{"model": "text-conditioned image diffusion model", "train_examples": 101725, "image_size": 32, "text_encoder_mlp_ratio": 4, "text_encoder_head_dim": 16, "text_encoder_bias": "qkv", "residual_init": "scaled_by_depth", "adamw_lr_other_params": 0.0026, "grad_clip": 0.5, "epochs": 5.9}
Rows from block 7 of the denoiser, named by matrix and row number. Rows with one number belong to one channel. Each number is 128 + 32 x the weight over its row's rms, rounded and kept within 0 to 255. All counts start at 0. After the name is the row's rms in percent of the matrix's.
# convs0: first 3x3 conv (model.mid.0.convs.0.weight, 288x288x3x3), inputs 98-104, a 3x3 kernel for each
# convs1: second 3x3 conv (model.mid.0.convs.1.weight, 288x288x3x3, transposed), outputs 98-104, a 3x3 kernel for each
convs0.164 118 [112 148 156 117 132 106 122 131  75 106 146  93 159 137 149 107 129 106 120  81 108 193 123 169  92 109 171 137  97  82 161 151 100 123 140 139 200 164  30  97 109 172  78  48  78 155 181 120 125 131 157 126 123  74 179 123 130 108 100 159 109 140 106]
convs0.165 117 [120 132 113  92 125  59 138 150 109 185 129 114 163 122 224  77  51 100  92 149 157 150 154 137 117  69 158 141 138 105 122 173  98 125 110 113 162 173  98  91 104 129 138  92 140 115 128 115  78 110 161 104 131 152 159 140 134 110  73 118  96 102 120]
convs0.166 106 [131 176 143 103 108  79 197 139 123 167  93 120  99 119  92  91  98 167 136 139 166 131 157 110 110  98 112 150  94 130 110 140  86 125  81 104 101 140 151 149 221 140  96 123 128 110 154 200 188 181 128  66 130 142 113  55 150 173 159 162 139 156 102]
convs0.167 114 [113 127 114 148 155  86 135 135 137 120  80 130  92 120 169 123  70 149 115 166 115 144 133 116 101 181 138  84  55 117 170 118  93 127 103 147 134 178  84 161 121 166  94 124  96 143 161 162 155 151 182  38 171 119 109 120 133 159 130 116  85  69 146]
convs0.168 092 [128 161 141 140 159 108 126 148 138 123 107 125 115 152 141 139 111 169 104 129  96 144 142 118  69 105 142 118 134 147 122 103 158 120 123 133  91  50 102 101  67  75  95 159 164 132 166 127 168 163 168  55 111 148 141 125 116  91  89  25 140 157 205]
convs0.169 107 [ 78 102 142 109 137 149 125 144 141 149 110 169 141  76 131 110  99 133 145 163  55 172 120 187  98 107 100 126  77 151 154 119  87  95  75 149  87 157 136 220 114 103 104 122 125 213 174 105 108 160  60 105 136  89 120 106 118 187 153 110  92 167  85]
convs0.170 123 [134 137 127  97 135 129 112 107 121 132 186 134 168 147 126 103 128 165 132  73 155 107 212 128 136 130 171 102 172 156 109 110 148  89 111 136  93 122  79 189 111  98  68 169 255 155 108 137 132 128 161 112 163  99 176 104 126 110  99  90 135 121 146]
convs0.171 091 [170 138  46 144 133  92 106 168 165 110 114 120 130 143 119 121 140 158  74 146 149 108 137  99 134  61 102 135 105 120 124 160 140  90 113 132 123  91  73  96  81  64 112  85 159 176 180 136  73  71 120 186 112 206 121 129 138 146 138 164 171 106 143]
convs0.172 124 [109 184 133  88 149 155  98 101 103 122 130 117  94 110 163 130 103 119 146 150 123 189 168 107 126 150 146 112 177 144 183 138  77 134 133 118 172 167  95 125 151 153 169  86 143 116 127 154  76 163  44 115 128 132 115 167 108 159 126 139 111 199 131]
convs0.173 108 [121  88 142 114 154 129 118  66 126 112 186 118 109 121 168 145 137 152 161 134 126  97 134 159 122 116 114 125 123 126 143 118 103 112  86 112 149 215 129 159 180 154  78 104 183 187 147 101 161  88 117  96  70 103 143 157 132 157 111 117  66 166 208]
convs0.174 055 [109 135 101 124  99  91  58 147 138 141 129  92 110 121 120 120  83 122 142 146  79 137 128 129 112 165 204 124  80 156 119  96 121  82 162 168 172  57 153 148 116 167  98  90 162 154 112 133 120 156  93 150 107 143  97  75 125 120 129 112 129 135 156]
convs0.175 122 [134 102 139 147 144 141 132 100 179 169 114 129 153 172 144 134  94 166 105 130  90 110 165 196 101 108 126 119 120  84 120 112 154  73 189  88 139  93 122  66  92 111 139  96 132 116 117 113 130 127 106 109 132 159 105 118 152 170 210  88 114 171 112]
convs0.176 084 [153  93  89 180 118 114 112 156 189 160 129 116 128 125 107 147 157 171 111 157 126 146 139 145  80 166 150 131 149  95 149 117 157 132 111 105 136 121  67 172  64  79 187 185 160 151 115 142 113 148 132 128 137 185 113 122 121 106 155  60 113 155 159]
convs0.177 116 [134 122 144 172 102  57  79  96 138 132 105  79 175 140 135 146 138  97 172 129 131 131  99 204 133 130 190 111  79 129 105 188 170 119 158 143 161 114 161 128  76 123 143 104 136  92  75  42 163 197 178  90 105 191 147 163 149  73 139 163 187 131 150]
convs0.178 099 [120 190 123  97 122 140 115 110 153 130 113  89 130 156 131 103  93  96  75 146 144 105  97 120 100 120 111 162 153 135 142 113 149 153 171 167 169 100 118  74 137  91 160 106 137 132  74 115 108  72  99 143  84 107 118 154 130 105 126 121 175 151 144]
convs0.179 040 [160 147 128 135 108 142  98 158 155 122 146 112 120 131  91 127 121 112 122 104 101 109  82 118 109 170 136 128 140 175 114 167  93  91 128 122 119 123 147  96 145  70 141  97 186 172 163 134 110 151 134 136 115 100 103  88 136 132 117 114  88  99 111]
convs0.180 071 [152 150  85  91 103 132  96 126 132  68 147 187 162 121 105  99 130 158  67 134  85 156 118  99 118 165 128 118  95 140 145 133 109 185 126 140 119 182 134  98  92 151 144 167  80 133 130 145  79 121 101 171 102  78 108 113 163 170  75 110 106 104 182]
convs0.181 120 [ 87 103 101 118 174 121 162 152 144 129 174  96 143 100  69 124 138 132 121 131  81 167 134 142 134 127 112 144 146 155 155 105 132 108 109 109  65 154 140 135  78 196 130 130  96 168 108 136 193  74 129 126  79 133  92 156 196 113 116 140 152 192  99]
convs0.182 076 [112 121  81 106 139  77 144 158  82 131 125 145 198  94 137 159 101 109 114 102 139 138 142 143 125 168 142 138 144 143 121 115 132  96 134 111  78 135  85 106  94 137 179 155 141 124  96 183 129 166 147 176 134 158 168 112 159 180 118  76 155 180 137]
convs0.183 067 [146 123 125 172 144  85 128 133  88 125 130 118 158  95 174  96 160 126  92 150 169 143 196 113 144 142 105 142  88  70 105 170 110 118 156 157  89 123 103  77  65 143 191 177 147 124  86 152 117 156  78 126 171 148 160 126  88  93 106 140 108 132  86]
convs0.184 064 [134 169  87 108 130 170 109 153 108 111 135 133 188 151 100 106 111 137 197 171  98 147 120 118 127 135  94  77 151 142 145  89  97  96 122 143 151 124 147  93  55  58 128  81 119 105 130 139 137 168 171 155 102 153 153 131 178 131 118 103  90 100  50]
convs0.185 131 [128  98 102 115 135 167 134 177 108 121 108 191 118 180 176 145 158 133 135  93 140 123 233 117  69  87 148  83 131 102  96  99  76 106  73  73 153 127 130 202  97 125 101 144 150  86  85 127  63 148 143 145 183 124 169 123 129 123 113  39 179 110 128]
convs0.186 088 [139  75 106 149  90 121 179 139 138 179 120 129 114  90 107 127 126 120 148 173 153 144  80 120 149 136 126 121 160 127  98  98 118 118 123 105 161 102 116 124 136 118  45  67  98 112 169 157 117 163  93  84  95 148 177 152 144 135 113 127 137 105 106]
convs0.187 074 [108 125 146 120 162 118  90 163 140 136 176 140 115 149 130 154 141 112 144 161 141 157 155 121 100 171 125  62  90 158 126  71 145 112 119 122  87 142 163 140 103 127 122  31 170 155 197 184 102  99  56 117 112 136 105 132 158 138 102 159 149 119 140]
convs0.188 124 [126 162 157  58  77 225 120  97 144  92 121 124 165 155 171 105 140 133  99 121 107  89 103 168 146 135 135 137 102 134 108 146 119 111 166 147 129  78  93  91  99 194 124 168 156 146 107 171 119  85 130  96  97  77 124 114 139 105 112 128 146 160 159]
convs0.189 119 [151 114 118 118 133 137 142 132 136 130 147 106 101 162 207 128  78 106 101 124 112 111 124 114 102 107  93  68  96 115 152 104 163 102 137 121 173 113 166 154  79 114 141  82  75 126 170 155 167 153 161 130 105 133 104 156 130 148 176 202 112 145 125]
convs0.190 127 [110  87 132  92 111 145 127 143 108 169 152 122  98 176 150 128  63 168 145 132  97 139 120  88 114 138 119 141 131 166  99  94  81 112 101 164 135 121 133 142 108  81 133 117  87  94 114 113  90 121  40 128 115  84 185 189 131 216 135 145 122  96 126]
convs0.191 074 [ 96  99 158 105 102 130 122 140 107 121 105 117 159 147 119 118 132 161 125 140 107 129 124 136 111  98 127 154 152 124 133 140 118 165 173 158 121 108  99  99 159 106 184 134 116  83 129  98  48 162 157 146  97 138 150 137 110 119 161 159 168 126 155]
convs0.192 117 [153 106 148 163  87 148 116 147  92 116 133 120 136 138 100 100 132 151 132 182  75 115 106 167  33 136 149 109 154 113 165 156  69 116 181 142 132 173 156 161 131  78 128  76 163  82  87 122 108 161 112 129 132 162 106 134 154 114 134 107  27 133 123]
convs0.193 103 [131 118 162  97 112  97 126 100 133 147 155 153 108 122 132 158 112 133 123 155 113 162 128  69  88 112 100 117  95 150  93 101  98 131 179 123  83 122 170 147 104 168 135  39 130 104 171  61 162 129 129 155 101 170  99 124 127 128 128 137 108 104 111]
convs0.194 107 [162 173 147 104 108 176 124 144 160 138  99 139 107 148 105 127 109 130 120 128 135 148 105  83 101  88 127  83 153 119 122 154 132 140 159  77 105 128 144 140 118 108 115  92 158 114 181 146 205 136 139 164 148  66  63  98  88  99 146 160 163 168 143]
convs0.195 137 [ 78 110 104 120 159 141  83 153 150 144 109 106 126 127 138  73  91 168 122 140 185 144 115 140  98 117 119 132 133 149 111 201 206  70 157 109 116 125 129 140 139 102  56 153 174 195  84 132 148 123 198  69  66 104 114 130 186 171 124 133 163 115 108]
convs0.196 087 [165 139 119 149 108 135 103 144 150 153 136 107 132  93 126 113 159 128 165 145 106 127 156 161 147 135 124 124 166 130 154  88  87 133 114  95 162 136 104 142  71  97 181  86 116  99 175 153 152 151  90 138 189 113 145 102 127 170 159 164 124 126  97]
convs0.197 117 [ 57 149 104 144 135 109 126 141 187 156 106 107 125 106  86 116 162 176  76 134 152 111 112 214 126 146 122 173 132  96 123 100 130 128 115 119 135 121  91 140  91 154 186  75 195 126 166 153 155  81  97 145 169 105 162 105 119 146 118 112  94  55  81]
convs0.198 118 [139 108  97 170 127 120 129 152 164 115 166 142  83 126 155 139 121 125 129 143 124 112  90 184 114 159 147 153  97 144 133 127 127 154 149 144 178  68 119 134 118 183  94 120 110 108 165 146 145 163 173 184 124 105 123 124 141  95 148 106 178 136 167]
convs0.199 116 [176 129 106 102  94 143 107  98 163  98 104 143 114 103 120  93  45 122 153 178 114 128 164 113 129 114  82 128 147 146 134 126 114 120 137 176  80 134 112  96  88 120 180 162 163  97 157  94  70  65 114  91  64  82 158 177 171 149 193 104 121 154 169]
convs0.200 133 [200 105 102 109 150 149 119 132 159  89 120 126 105  96  85 126 140  99 130 112 130 126 137 156 140 156  98 178  73 188 170 116 112 134 192  46 142 146  82 164  99 120  96 120  87 102 212 151 137 154 109 154  79  92 140 125 138 127 123 118 116 154 149]
convs0.201 043 [164 124  97 121 108 187 123 139 127 103 134 110 132 137 141 124 106 100  86 170 134 134 147 165 140 159 159 122 160 159 140  98 148  98 145 182 127  65  91 106  69  92 102 150 198 105 176 184 185 211 134 135 111 141 123 125 163 114 135 158 124 179 167]
convs0.202 099 [115 117 154 103 180 122 146  80  90 126 126 113 146 139  87 127 156 108 104  69  94 161 176 134 125  96 108 153 173  90 120 142 117 115 121  94 120 153  69 168  83 166 197 132  98 108  76 168 167 170 136 123 117  64 126 138  97 112 149 154  76  92 107]
convs0.203 128 [145 109 134  92 142 181  72  87  68 140 144 125 122 149  56 104 146 112 157 122 100 119 160 204  89 107 112 108 109 155 137 104 148 136 125 117 122 155  78 183  93  96  99 117 194  97 142 120  90 107 120 114 141 139 124 111 137 107 189  80 107 111 116]
convs0.204 045 [130 129 168 136 102 149 106 140 132 121 114 133  98 122  93  81  85 116 117 133 164 151 109 125 108 105 183 131  80 158 117 104 143  74 101 126 141  68  83 115  56 108 121  99 159  75 104   7 185 112 102 111 121 131 127  94  77 107 117 141 148  84  94]
convs0.205 113 [111 109 136  68 126 178 164  99  99 119 131 118 174 133 128 137 111 106 124 114 141 124 137 106 105 131 104 129 125 138 143 151  50 148 107 128 105 150 128 176  83 101 129 158 121 120 137 122 116  72 146 121 104  95  70 105 160 164  99 126 142 167 146]
convs0.206 067 [109 120 147 137 128 147 118 146 111 118 138 138 121 121 160 122 124 157 109 141 166 109 124  91 125  82 172 163 120 127  84 126 128 144 116 171  98  65 143 111 114 143 144 115  57 125 125  98 240 139 146 113  97 150 121 112 173 143 200 162 181 171 191]
convs0.207 132 [157 137 123 206 108  71  94 121 111 151 104 121 123 117 130 132  87 127  88 144 141 155 124 141 127 130 128 140 142 128 152 102  66 114 148 160 124 155 135 136 143  95 166 152  98 171  37 111  74 112 140 146 155 143 118 122 125 148 127 149  88 132  91]
convs0.208 119 [141 115 146 184 153 120 113 134  84  94  85 174 155 142 195  67 163 101 144 111 146 141 145 143 131  71 160 149 125 165  75 135 114 131 185 138 109 136 142 209 100 211 151 142 105 188 168  92 161 220 114 102  91 166 171 153 148 114 141 129 147 121 103]
convs0.209 127 [150  98 107 129  86 135 159 126 118 126  96 141 114 123 114 133 133 122 110 133 130 124  92 186 160 111  62 136 219 158 173 156 154 149 180 139 140 121 112 165 126 106 172 125 106 106 171 167 131 141 100 152  88  82 106 136 123 123  93 126 145  83 111]
convs0.210 069 [117 149 167 113 186  84 136 155 149 150 121 123 129 127 124 151 152 140 104 186 134 105 146 205 171 128  99  93 105 131  86 107  72 160 130 106 105 157 205  90  96 174 138  44  91 133 135  73  94 118 103 208 117 134  68  90 132 125 120 143  92 141 130]
convs0.211 112 [172 121 121  71 114 168 131 113 126 157 142 147 101 128 122  88 132 128  83 149  86  89  95 161 148 141 137 123 137 151 244 171 138 103 171 134 155 105 165  93 198 207  78 151 194 185 135 197 140 171 139 114 129 124 110 136 124 125 124 140  92 158 122]
convs0.212 051 [148 112 152 135  98 139 149 118 132 112 140 134 107 132  98 127 169 106 161 109 150 126 105 132 144 108 130 171 144 131 106 102 131 141 200 104  86  76 128  98  78 111 112 108 135 130  93 117 115  42  76 105 178 140 164 148 218 135 177 175 149 181 192]
convs0.213 043 [136 123 113 105  82 151 156 199 208 136 133 131 117 132 147 130 123 118 101 132 121 147 146 145 147 135 146 147  78 145 134 123 129 121 127 131 141 148 109 116 117 141  51 148 152 156 148 162 122 239 248 128 155 207 162 149 129 134 186 166  98 130 138]
convs0.214 125 [107 129 115 130 189 117 105 135 108 160 113 121 106 141 170 117 138 126  80 140  68 166 108 110 170 151 113 150 163 144 188 124 125 161 176 110 117  66 180 134 144 101 156 133  96 131 133  95  88 198 149 104 233  63 126 142 124 146 124 112 102 199 109]
convs0.215 131 [131 105 153 101  91  91 125 154 103 113 126 165  98 126 137 128 117 158 130 120 150  92 116 144 172 138 112 136 143 163 115  56  91 121 124 108 128 119  93 167  89 144 149 153  90 121 141 110 173 177  88 136 155 118 121 127  73 113 193 201 105 129 188]
convs0.216 071 [ 99 151  89 110  80 132 124 123 102  84 156 162 139 131  92 120 111 170 133  93 128 102 192 158 124 139 147 154 141 152 157 176 109 103 142 136 143 132 111 207 103 115  76 164  81 109 155 113 137  96 120 145 154 112 129 115 145 137 221 103 187 139  79]
convs1.164 110 [ 95 119 125 152  62 170 167 124 123  87 137 153 136 197 144 178 165 112 126 141 145  91 123  94 137 107 135 122 117 173  94  97 153 118 153 116 134 165 161 142 156 131 169 113  92  94 145 174 120  70 151 116 148  84 119 156 102 142 199  69 121 150  98]
convs1.165 115 [126 140 157 151 132  88 126  97 125 137  49 158  93 106 208 158 112 147 105 159 128  45 118 175 145  96 143 164  94  87 150 110 142 132 140 161 105 150 105  74 123 124 134 173  97 117 130  82 151 184 145 158 140  76 121 117 123 124 151 130 131 132 156]
convs1.166 105 [135  95 163  61  56 116 124 162 150 126 141 119  65 138 105 117 149 111  96 174 167 121 170 136 128 137 133 113 121 141 221 165 112 110  94 166  95 153 184 195 197  82  85  80 118  99 142 133 194 121  77 116 104 129 104 185 159 115 165 158 157 115 116]
convs1.167 116 [129 147 138 140  86 149 124 139 137 127 188  94 149 128 113 132 176 190 137 147 123 157 108 118  96 141  91 113 201 110 147  76  88 146 105 124 107 139 166 182 168  96 133 113 179 105  93 147  84 140 156 122 175  30  61 177 132 144 117 108 148  99 141]
convs1.168 096 [152 130 130 136 122 167  89  80 126 100 144 128 133 146 109 168 118 149 107 174 143 156  97 118 160 136 124 109 105 123  81 136  89  80 150 120  62 121 126 178 160  43 103 103 145  97  78 102 131 172 121 134 191 155 116 144 135 111 147 197  86 151 132]
convs1.169 100 [ 85 142 131 134 159 129  82 122  92 185 136 109 171 132 181 106 162 163 111  59 109  88  88 160 189  95 129 159 141 108 141 160  80  84 122 125 136 109  95 133  66 183 120  72 160 113 136 108 133 148 181 153 152 106 198 144 104 139  92  91  92 116 129]
convs1.170 116 [138 178 134 177 115 142 131 169 101 152 171 132 141 191 105 125 123 186 111  98 113  91  70 116 126 168 132 133 108  69  75 124 125 104 137 112 121 132  76 117 171  79 127  96 144  96  73 144 100  89 140 186 144  74 158 177  99 127 126 135  88 132 156]
convs1.171 093 [116 184 119  66  91 132 143  65 109 138 145 141 137  98 133 169 143 144 132 149 174  93 144 109  91 121 135  84 123  96 115  95 134 146 172 120 134 169 138 151 122 197 160 187 231 149 184 102 130 180 164 122 116 138 109 127 192  87  62 158 122 141  90]
convs1.172 122 [127 131 177 135 135 112 115 103 113 157  92 140 125 141 169 116 160 115 165 131 140 160 164 124 152  37 141 168 129 113 117 123 116 121 131 121  82  93 112  96 134 140 121 123 101 119 194 145 145 161 114 102 117 108 117  97 136 111 108 163 136 141 142]
convs1.173 109 [172 137 152 113 175 118 165 193  82 147 145 144 138 149 157 112 138 149 118 109 143 112  74  80 103 134 106  98 101 172 128 105 115 160  85  71 132 171 175  47  34 138 122 142 146 142 112  57 107 122 133 158 150 106  95 186 123 186 156  97 134  90 140]
convs1.174 062 [103 114 142 145 128 124 166 102 150 138  98 115 141 117 117 121 139 150 165 154  73 140  77 204 108 113 146 131 153 137  79  99 179 130 130 120 108  80 129 127  67 129 158 182  17 134  94  83 107 122 164 139  81 137 117 156  68 109 136 158 113 116  99]
convs1.175 118 [126 163 117 110 130 114 198 156 120 110 117  41  86 208 200 142  76  86 147 132 155  81 145 161 123 105 166 130 184 147  88 113 103 184 108 165  64 111 125 111 107 153 170 117  85 143 158 116 106 127 200  80 189 133 121  71 130 134  77  83 149 136 255]
convs1.176 083 [104 125 111 189 136  94 149 127 156 170  69 147 169 144 127 143 151 161  91 103  98 139 181 177 102 136 171 113 143 126 114 130 130 157  76  94 112  84 123 187  99  88 107 159  87 171 147 167 130 193  88 149 150 109  95 105  60 111 169 157 128 142 105]
convs1.177 114 [120 129 140 143 164 104 110 120 145 129 109 110 164 129  97 122 133  75 123 144 150 154 138 134 120 139 120  97 110 113 120 181 208 155 118  68  93 189 102  73 110 114 137  72 144 161 170  56 182 159 163  52 109 151  89 174 126 107 102 144 163 115 143]
convs1.178 098 [155  96 131 166 150 142 174 118 100 132 122  75 140 180 172 142 155 100 149  95 172 114 148 170  87 139 134 142 170 112  61 132  94 150 106 129  90 138  99 110 178 194 214  59  80 107  98 106 151 154 103 116 134  99  29 134 105 137  77  94 126 140 103]
convs1.179 065 [132 107 172 126 200 132 106 195 147 162 199 100  96 135 152 101 190 127 156 110 102 103 115 149  84 186 148 146 132 182 119  70 102 144  88 172 183  86  89 118  86 118 191 149 137 149 126 251  37 136  67 125 141 122 127 117 132 114 147 164 153 141 131]
convs1.180 078 [146 175 110 142 105  79 111 163 110 127 124 154 165 135 146 145 175 101 133 160 134 156  78 121  94 172 149 115 146 153 182 153 116  89 137  82 121 157 160 132 129 141 171  60 110 123 112 194  46  81  50 151  70 122 130 126 118 144 176 147 143 144 106]
convs1.181 113 [124  89 151 140 128 183 121 153 156  77 100  94 192 155 147 172  86 141 151 103 152 112 161  86 166 105 169 175 200 141 137 200 110  76 141 130  61 137  89 162 183 177 165 108 144 155 101 126 135 131 121 155 127 120 190 129 188 130 134 161  76 159  96]
convs1.182 077 [ 96 145 134 109 123 130 151 174 121 147 113  76 127 143 108 131 161  94 167 101 102 139 154 129 175  81 155 140 122 115 100 140 110 155 167 113 128 120 168  82 156  63 137 137 110 133 155 163  88 127 205  95 116 119 128 123 197 122 141 130 160 137 138]
convs1.183 078 [146 148 122 161 147 109  93 148 123 130 191 190 151 177  88 112 130  95  96 114 157 144 119 111 132  99 155 156  87 104 128 148  92 149 113 129 162 110 176 172 203 171 156 152 161 156  76 104 127 179 167 114  71 224 135  99 104 127 123 141  83 188 129]
convs1.184 063 [166 125 115 139 171 142 117 113  95 120 162  97 166 161 117 111 136 167  96 121 179 104  94  88 130 124 140 155 127  92 102 128 120 129 110 123 164 178 247 191 181 100 135  38  84 126 113 132  98 159  94  93 169 181 156 158 112 126  90 137 143  69 169]
convs1.185 122 [117 139  63 104 101 186 162 169  98 190 130 113 111 127 140 101  93  85 138 147 119 137  78 152 177 133  72 153 156  85 222 158 141 144 162 192 120 106 126 185 191 121  70 119 156 140  95 126 132  89 149 135 180 126 142 106  97 107 109 197 128 121  98]
convs1.186 084 [139 134  91 138 184 133 131 134  78 143 132 130 109 142 105 107 166 155 155 136 104 128 126 130 122 178 115 158  95  96 126  96  85 144  70 118 119 133 161  86 116  98 107 128  54  90 196 159 174 135  80 164 171 176 141 126  96 137 194 102 155 168 132]
convs1.187 076 [135 114 106  55 145  78 128 159 133 189 106  80 102  39 116  86 122  59  89 132 135 103 134  72 140 161  99 147 125 139  98 195 131 162 181 130  98 110  48 124  62 146 141 112 112 106  88 158 117 106 121 136 144 114 121 170 168 156 137 122 136 116 112]
convs1.188 122 [123 153 136 115 132  83 159 148 119 135 127 171 154 208 151 108  92 116 107  77 109 126 156 171 121 167 139 136 149 148 116 132  92 143 123 100  84  88 124 157 135 106 155  86 148 127 117 123 138 136 149 116 120 102 129 105  81 160 156 107 144 163 117]
convs1.189 114 [152 159 129 119 115 136 121  92 124 158 134  95 175 128 136  88 133 115 174  91 109 152 157 224 106 136  97 129 181 139 164 140 144 151 127 143 160 159 131 207  65 104  88 148  71 107 134  77 110 143 180 108  79  63 103 143  90 174 100  99 107  95 155]
convs1.190 123 [120 113 120 121 162 114 129 155 140  84 153 231  88 113 157 141 129 153  93 104  93 127 107 151 154 104 106  92  91  92 157 170 116 120 168 136 153 169 119 168 152 115 134 150 138 103 123 126 106  75 142 139 164 161 107 125 154 103 136 154 160  85 130]
convs1.191 081 [103 124 213 174 126 103 132  90 105 100  64  88 143 147 119 167 152 169 115 157 173  90 112 148 156 121 110 157 140 169 166 152 118 143 144 144 108 117 139 183 171  73 174 164 183 129 121 160  78 140 131 114  26 186 134 126 161 136 127 134 132 109 125]
convs1.192 114 [156  79 158 107 108  46 129 108 128 154 135 143 134  94 131 148 100 114  87 142 145 176 123 162 111 140 114 108 134 148 121  67 107 143 135 130 141 119 108 109 196 113 143  85 168  70 155 137 127 119  86 117  56 139 150 156 138 147  98 167 185  99 100]
convs1.193 105 [144 134 127 146  96 139 151 158 141 101 171 119 192  80 102 107 100 172 114  70 114 148  59 127 148 122 151 125  90 155  80 156 117 172 191 119 133  88  95 127 110 108 127 144 137 154 128 168 105 109  53  57  60 118 160 141 172  85 185 150 130 111 102]
convs1.194 106 [180  95 151 154 125 180 131 113  91 102 122  94 136 118 133 137 156 184  99 119 143 116 104 158 161 163 155 188 164  74 132 178 114 140  90 121 110 143 105 118 162  97  91 144 127 121 110  76 170  87  81 115 149 178 123 126  99 120  93 133 154 160 166]
convs1.195 133 [ 90  95 158 140 177 113  70 134 154 165  68  72 130 176 126 131 123 180 190 112  67  91 110 133 139  87 158 185 122 146 160 141 115 104  97 126 157  78 176 135 141 156 156 139  88 201 100  91  83 148 195 183  75 114 169 145 109 126 139  84 147 126 161]
convs1.196 088 [135 166 126 157  87 115 141 136 139 117 118 141 158 184 139 134 184 138 126 157 126 135 135 148 102  80 171 103 162 100 165 106 148 148 114 151 175  84 120 128  72  36  78 141 146 126  96 142 112 119 136  59 152 181  88 185 128 200 194  96 131  94 117]
convs1.197 115 [189 153 154 136  72 137 149 158 194  90 123  93 145 166 122 129 115 129  90  94 151 117 197 166  55 148 144 114 130 177 139 108 153 126 168 148  72 159  97 233 119  73 140  78 123 108 137 113 116 168 110 132  77 104  66 108 160  93 111 133 123 167 164]
convs1.198 114 [116 120 113 120  91 148 153 161 102 121 124  79 120 127  88  89  69  74 139 125 119 146 151 197 166 123 109 117 142 104 151 117 160 163 102 142 167 120 146 123 128 110 127 114 105 153 147 151 127 170 113 121  88 140  86  78  79 149  90  96 143 154 122]
convs1.199 115 [145  80 180 150  99 129 113 162  83 111 121 129 168 159 128  90 146 128  78 134 144 129 154  95 138 107 118 164 139 163 128 141 130  99 110  99 131 138 113 137 120 133 115 113  65  96 105  95 131 207 135 172  94 127 136 124 148 126 148 106 175 118 116]
convs1.200 125 [116 116 179 111 133 108 156 116 102 137  92 129  46 156  99 185  95 123  90 135 163 126 115 111 117 188 146 134 115 134 149 135  88  86  86 201 117  87 158 109  95 114 146 122 133  65 129 144 140 136 130 145 114 181  89  97 151 205 139 118 149 138 123]
convs1.201 069 [162 146 151  98 121 111 125  70 104 127 161 136 146 139 120 126 148  82 162 178 116 137 109 114 135 141 125 161 106 133  80 143 115  92 110 163 183 115 121 172 159 150  33 128  62 125 106 124 176  99 128 105 139 125 132 100  96 109 137 119 133 162 114]
convs1.202 098 [127 119 148  92 130 134 156 109  54 114 125 157  86 141 168 121 136  45 174 101 109 116  95 133 170 165 116 195 194 114 151 104 125 178  91 113 106 119  77 142 145  91 150 180 157 108 154 161 130  95  72 165 161 103 191 171 145 166 117  73 107 127 127]
convs1.203 124 [128 161 112 125 130 141 136 170  89  75  94  88 141 123  82 136 129 180 155 199  88 132 139 224 129 129 157 166 130 103  91 101 107 185 153 113 133  84 145 156 211 121 143 104 109 105 172 153 133 109 144 178 156  82 103 115 144  90 192 141 146 114 148]
convs1.204 064 [183 168 131 144 108 119 142 107 130 122 158 137 169 117 158 106 141 105 140  77 166 166 192 155 118 183  72 139 129 101  99 156  61 109 171 136 130 117 140 213 137 164 134  95 124 128 174  71 148 110 124 104 145  59 145 165 119 100  72  98 147 115  98]
convs1.205 113 [149 120 117  68 109 124 181 138 155 131  83 118 133  70 130 131 159 163 119 147 162 136 112 121 154  81 133 147  84 200 176 105  61  82 142 173  95 138 137  72 180 145 203  76 160 192 126  78  77 214 160 137 123  82 104  93 157 154 120 110 122 146 129]
convs1.206 074 [129 161 113  95 141 110 140 161 103 107 119  98 151 222 137  80  92 123 149 145 145 130 201 102 139  71 129 134 140 123 139 138 182 147  95 147  92 108  77 129 156 135 157 137 149 134 153  88 116 144 143  96 117 166 150 172 131  91 101 122 147 132 156]
convs1.207 125 [ 64 151 156 193 153  93 110 129 150 122 177 112 138 144 114  88  85  82 140 146 108 112 161 120 185  64 126  70 178 121 212 137 151 135 146 112 150 121 130 169 108 123 106 132 125 150  86 195 101 176 113  74 228 112 139 106 149  91 141  48 193 106 167]
convs1.208 116 [128 149  96 150  31 136 140  79  95 167 136 141  45 145 103 159 104 144 124 143  80 163 117 140  71 110 133 156 150 116 129 104 158  83  93  84  90  79 140  67 134 101  68 135 109 122 106  38 132 167  96 121  89 137  83 176 165  95 144 129 144  93 147]
convs1.209 122 [175 118 118 141 125 105  84 126 163  70 146 121 107  94  69 153 106 136 125 165 114 170 148 145 174 172 175 146 153 136 145 145 172 131 137 118 179 136 144 114 107 109 102  86 178 135 142 150 197 150 107 104 145 155 115 113 156 108 141 180 111 141 111]
convs1.210 068 [166 100 107 126 184 144 166 130  96 115 132 123 132  59  97 150 130 110 129 170 107  91  60 116 123 133 118 118 140 121 104 149 164 123 180 158 109 176 163 162  16 122 108 140  75 191 124  91 133 116 179 149  79 125 151  85 107 175 108  92 142  92 148]
convs1.211 113 [148  93 125 110  83  96 134 157 109 104 111 110 163  90  85 166 141  82 160 114 108 147 135 108 112 163 145 128  84 114  83 112  98 166 127 125 135 133 136 137 148 152 127 130 162  85 158 148 204 151 155 146  96  51  80 154 133 204 116 121 144 124 152]
convs1.212 073 [125 119  99  84 104 161 131 107 124 152 107 103 106 136 139 138 127 100 100 113 112 108  91 127 146 148  91  97 118 128 118  76 143 134 128  85 145  59 141 138 135 177 118 164 104 139 135 153 138 133 176  40 103 127  98 160 102 117  77 159 120 150  91]
convs1.213 060 [106 142  98 107 118 109 125 124 149 124 102 116 138 111 163 141 127 137  96 159 129 137 138 112  73  79 125 139 163 161  93 146 138 153 154 109 159 145  74 157 134 100 175  96 184 184 177 154  80 165 174 136 125  69 131 173 153 131 100 170  96 119  62]
convs1.214 119 [105 149 141 154 151 127 129 131 151  65 112  71 148 169 120 175 225 170 114 131 116 145 116 142 134  91  86 113  99 213  86  89 102 102 121  88  81 114 150 137 146 213 108  73 190 120 204 117  80 149 148 109 117 166 173  91 162 204 119 126 161 144 151]
convs1.215 127 [ 87 137 167 119 119 151 108 180 209 128 175 101 147 124 116 134 178 110  45 134  92 103 102 126  94 176 120 138 169  87 125 127 130 127  89 112 126 161 167 113  69  97 102 199 104  98 128 160  65 102 179  79  58 149 122 208 124 137 110 111 110  64 166]
convs1.216 074 [124 145 129 152 175 100 124 123 128 108  97 110 112 147 130 106 155 126 145 105 165 150  92 192 113 147 124 114  87 162 104 134 101 124 102 147  85 147 137  61 204 102  51 184 124 100 138  79 155 173 164 102 133  95  92 142 137 184 153 194  93 150 122]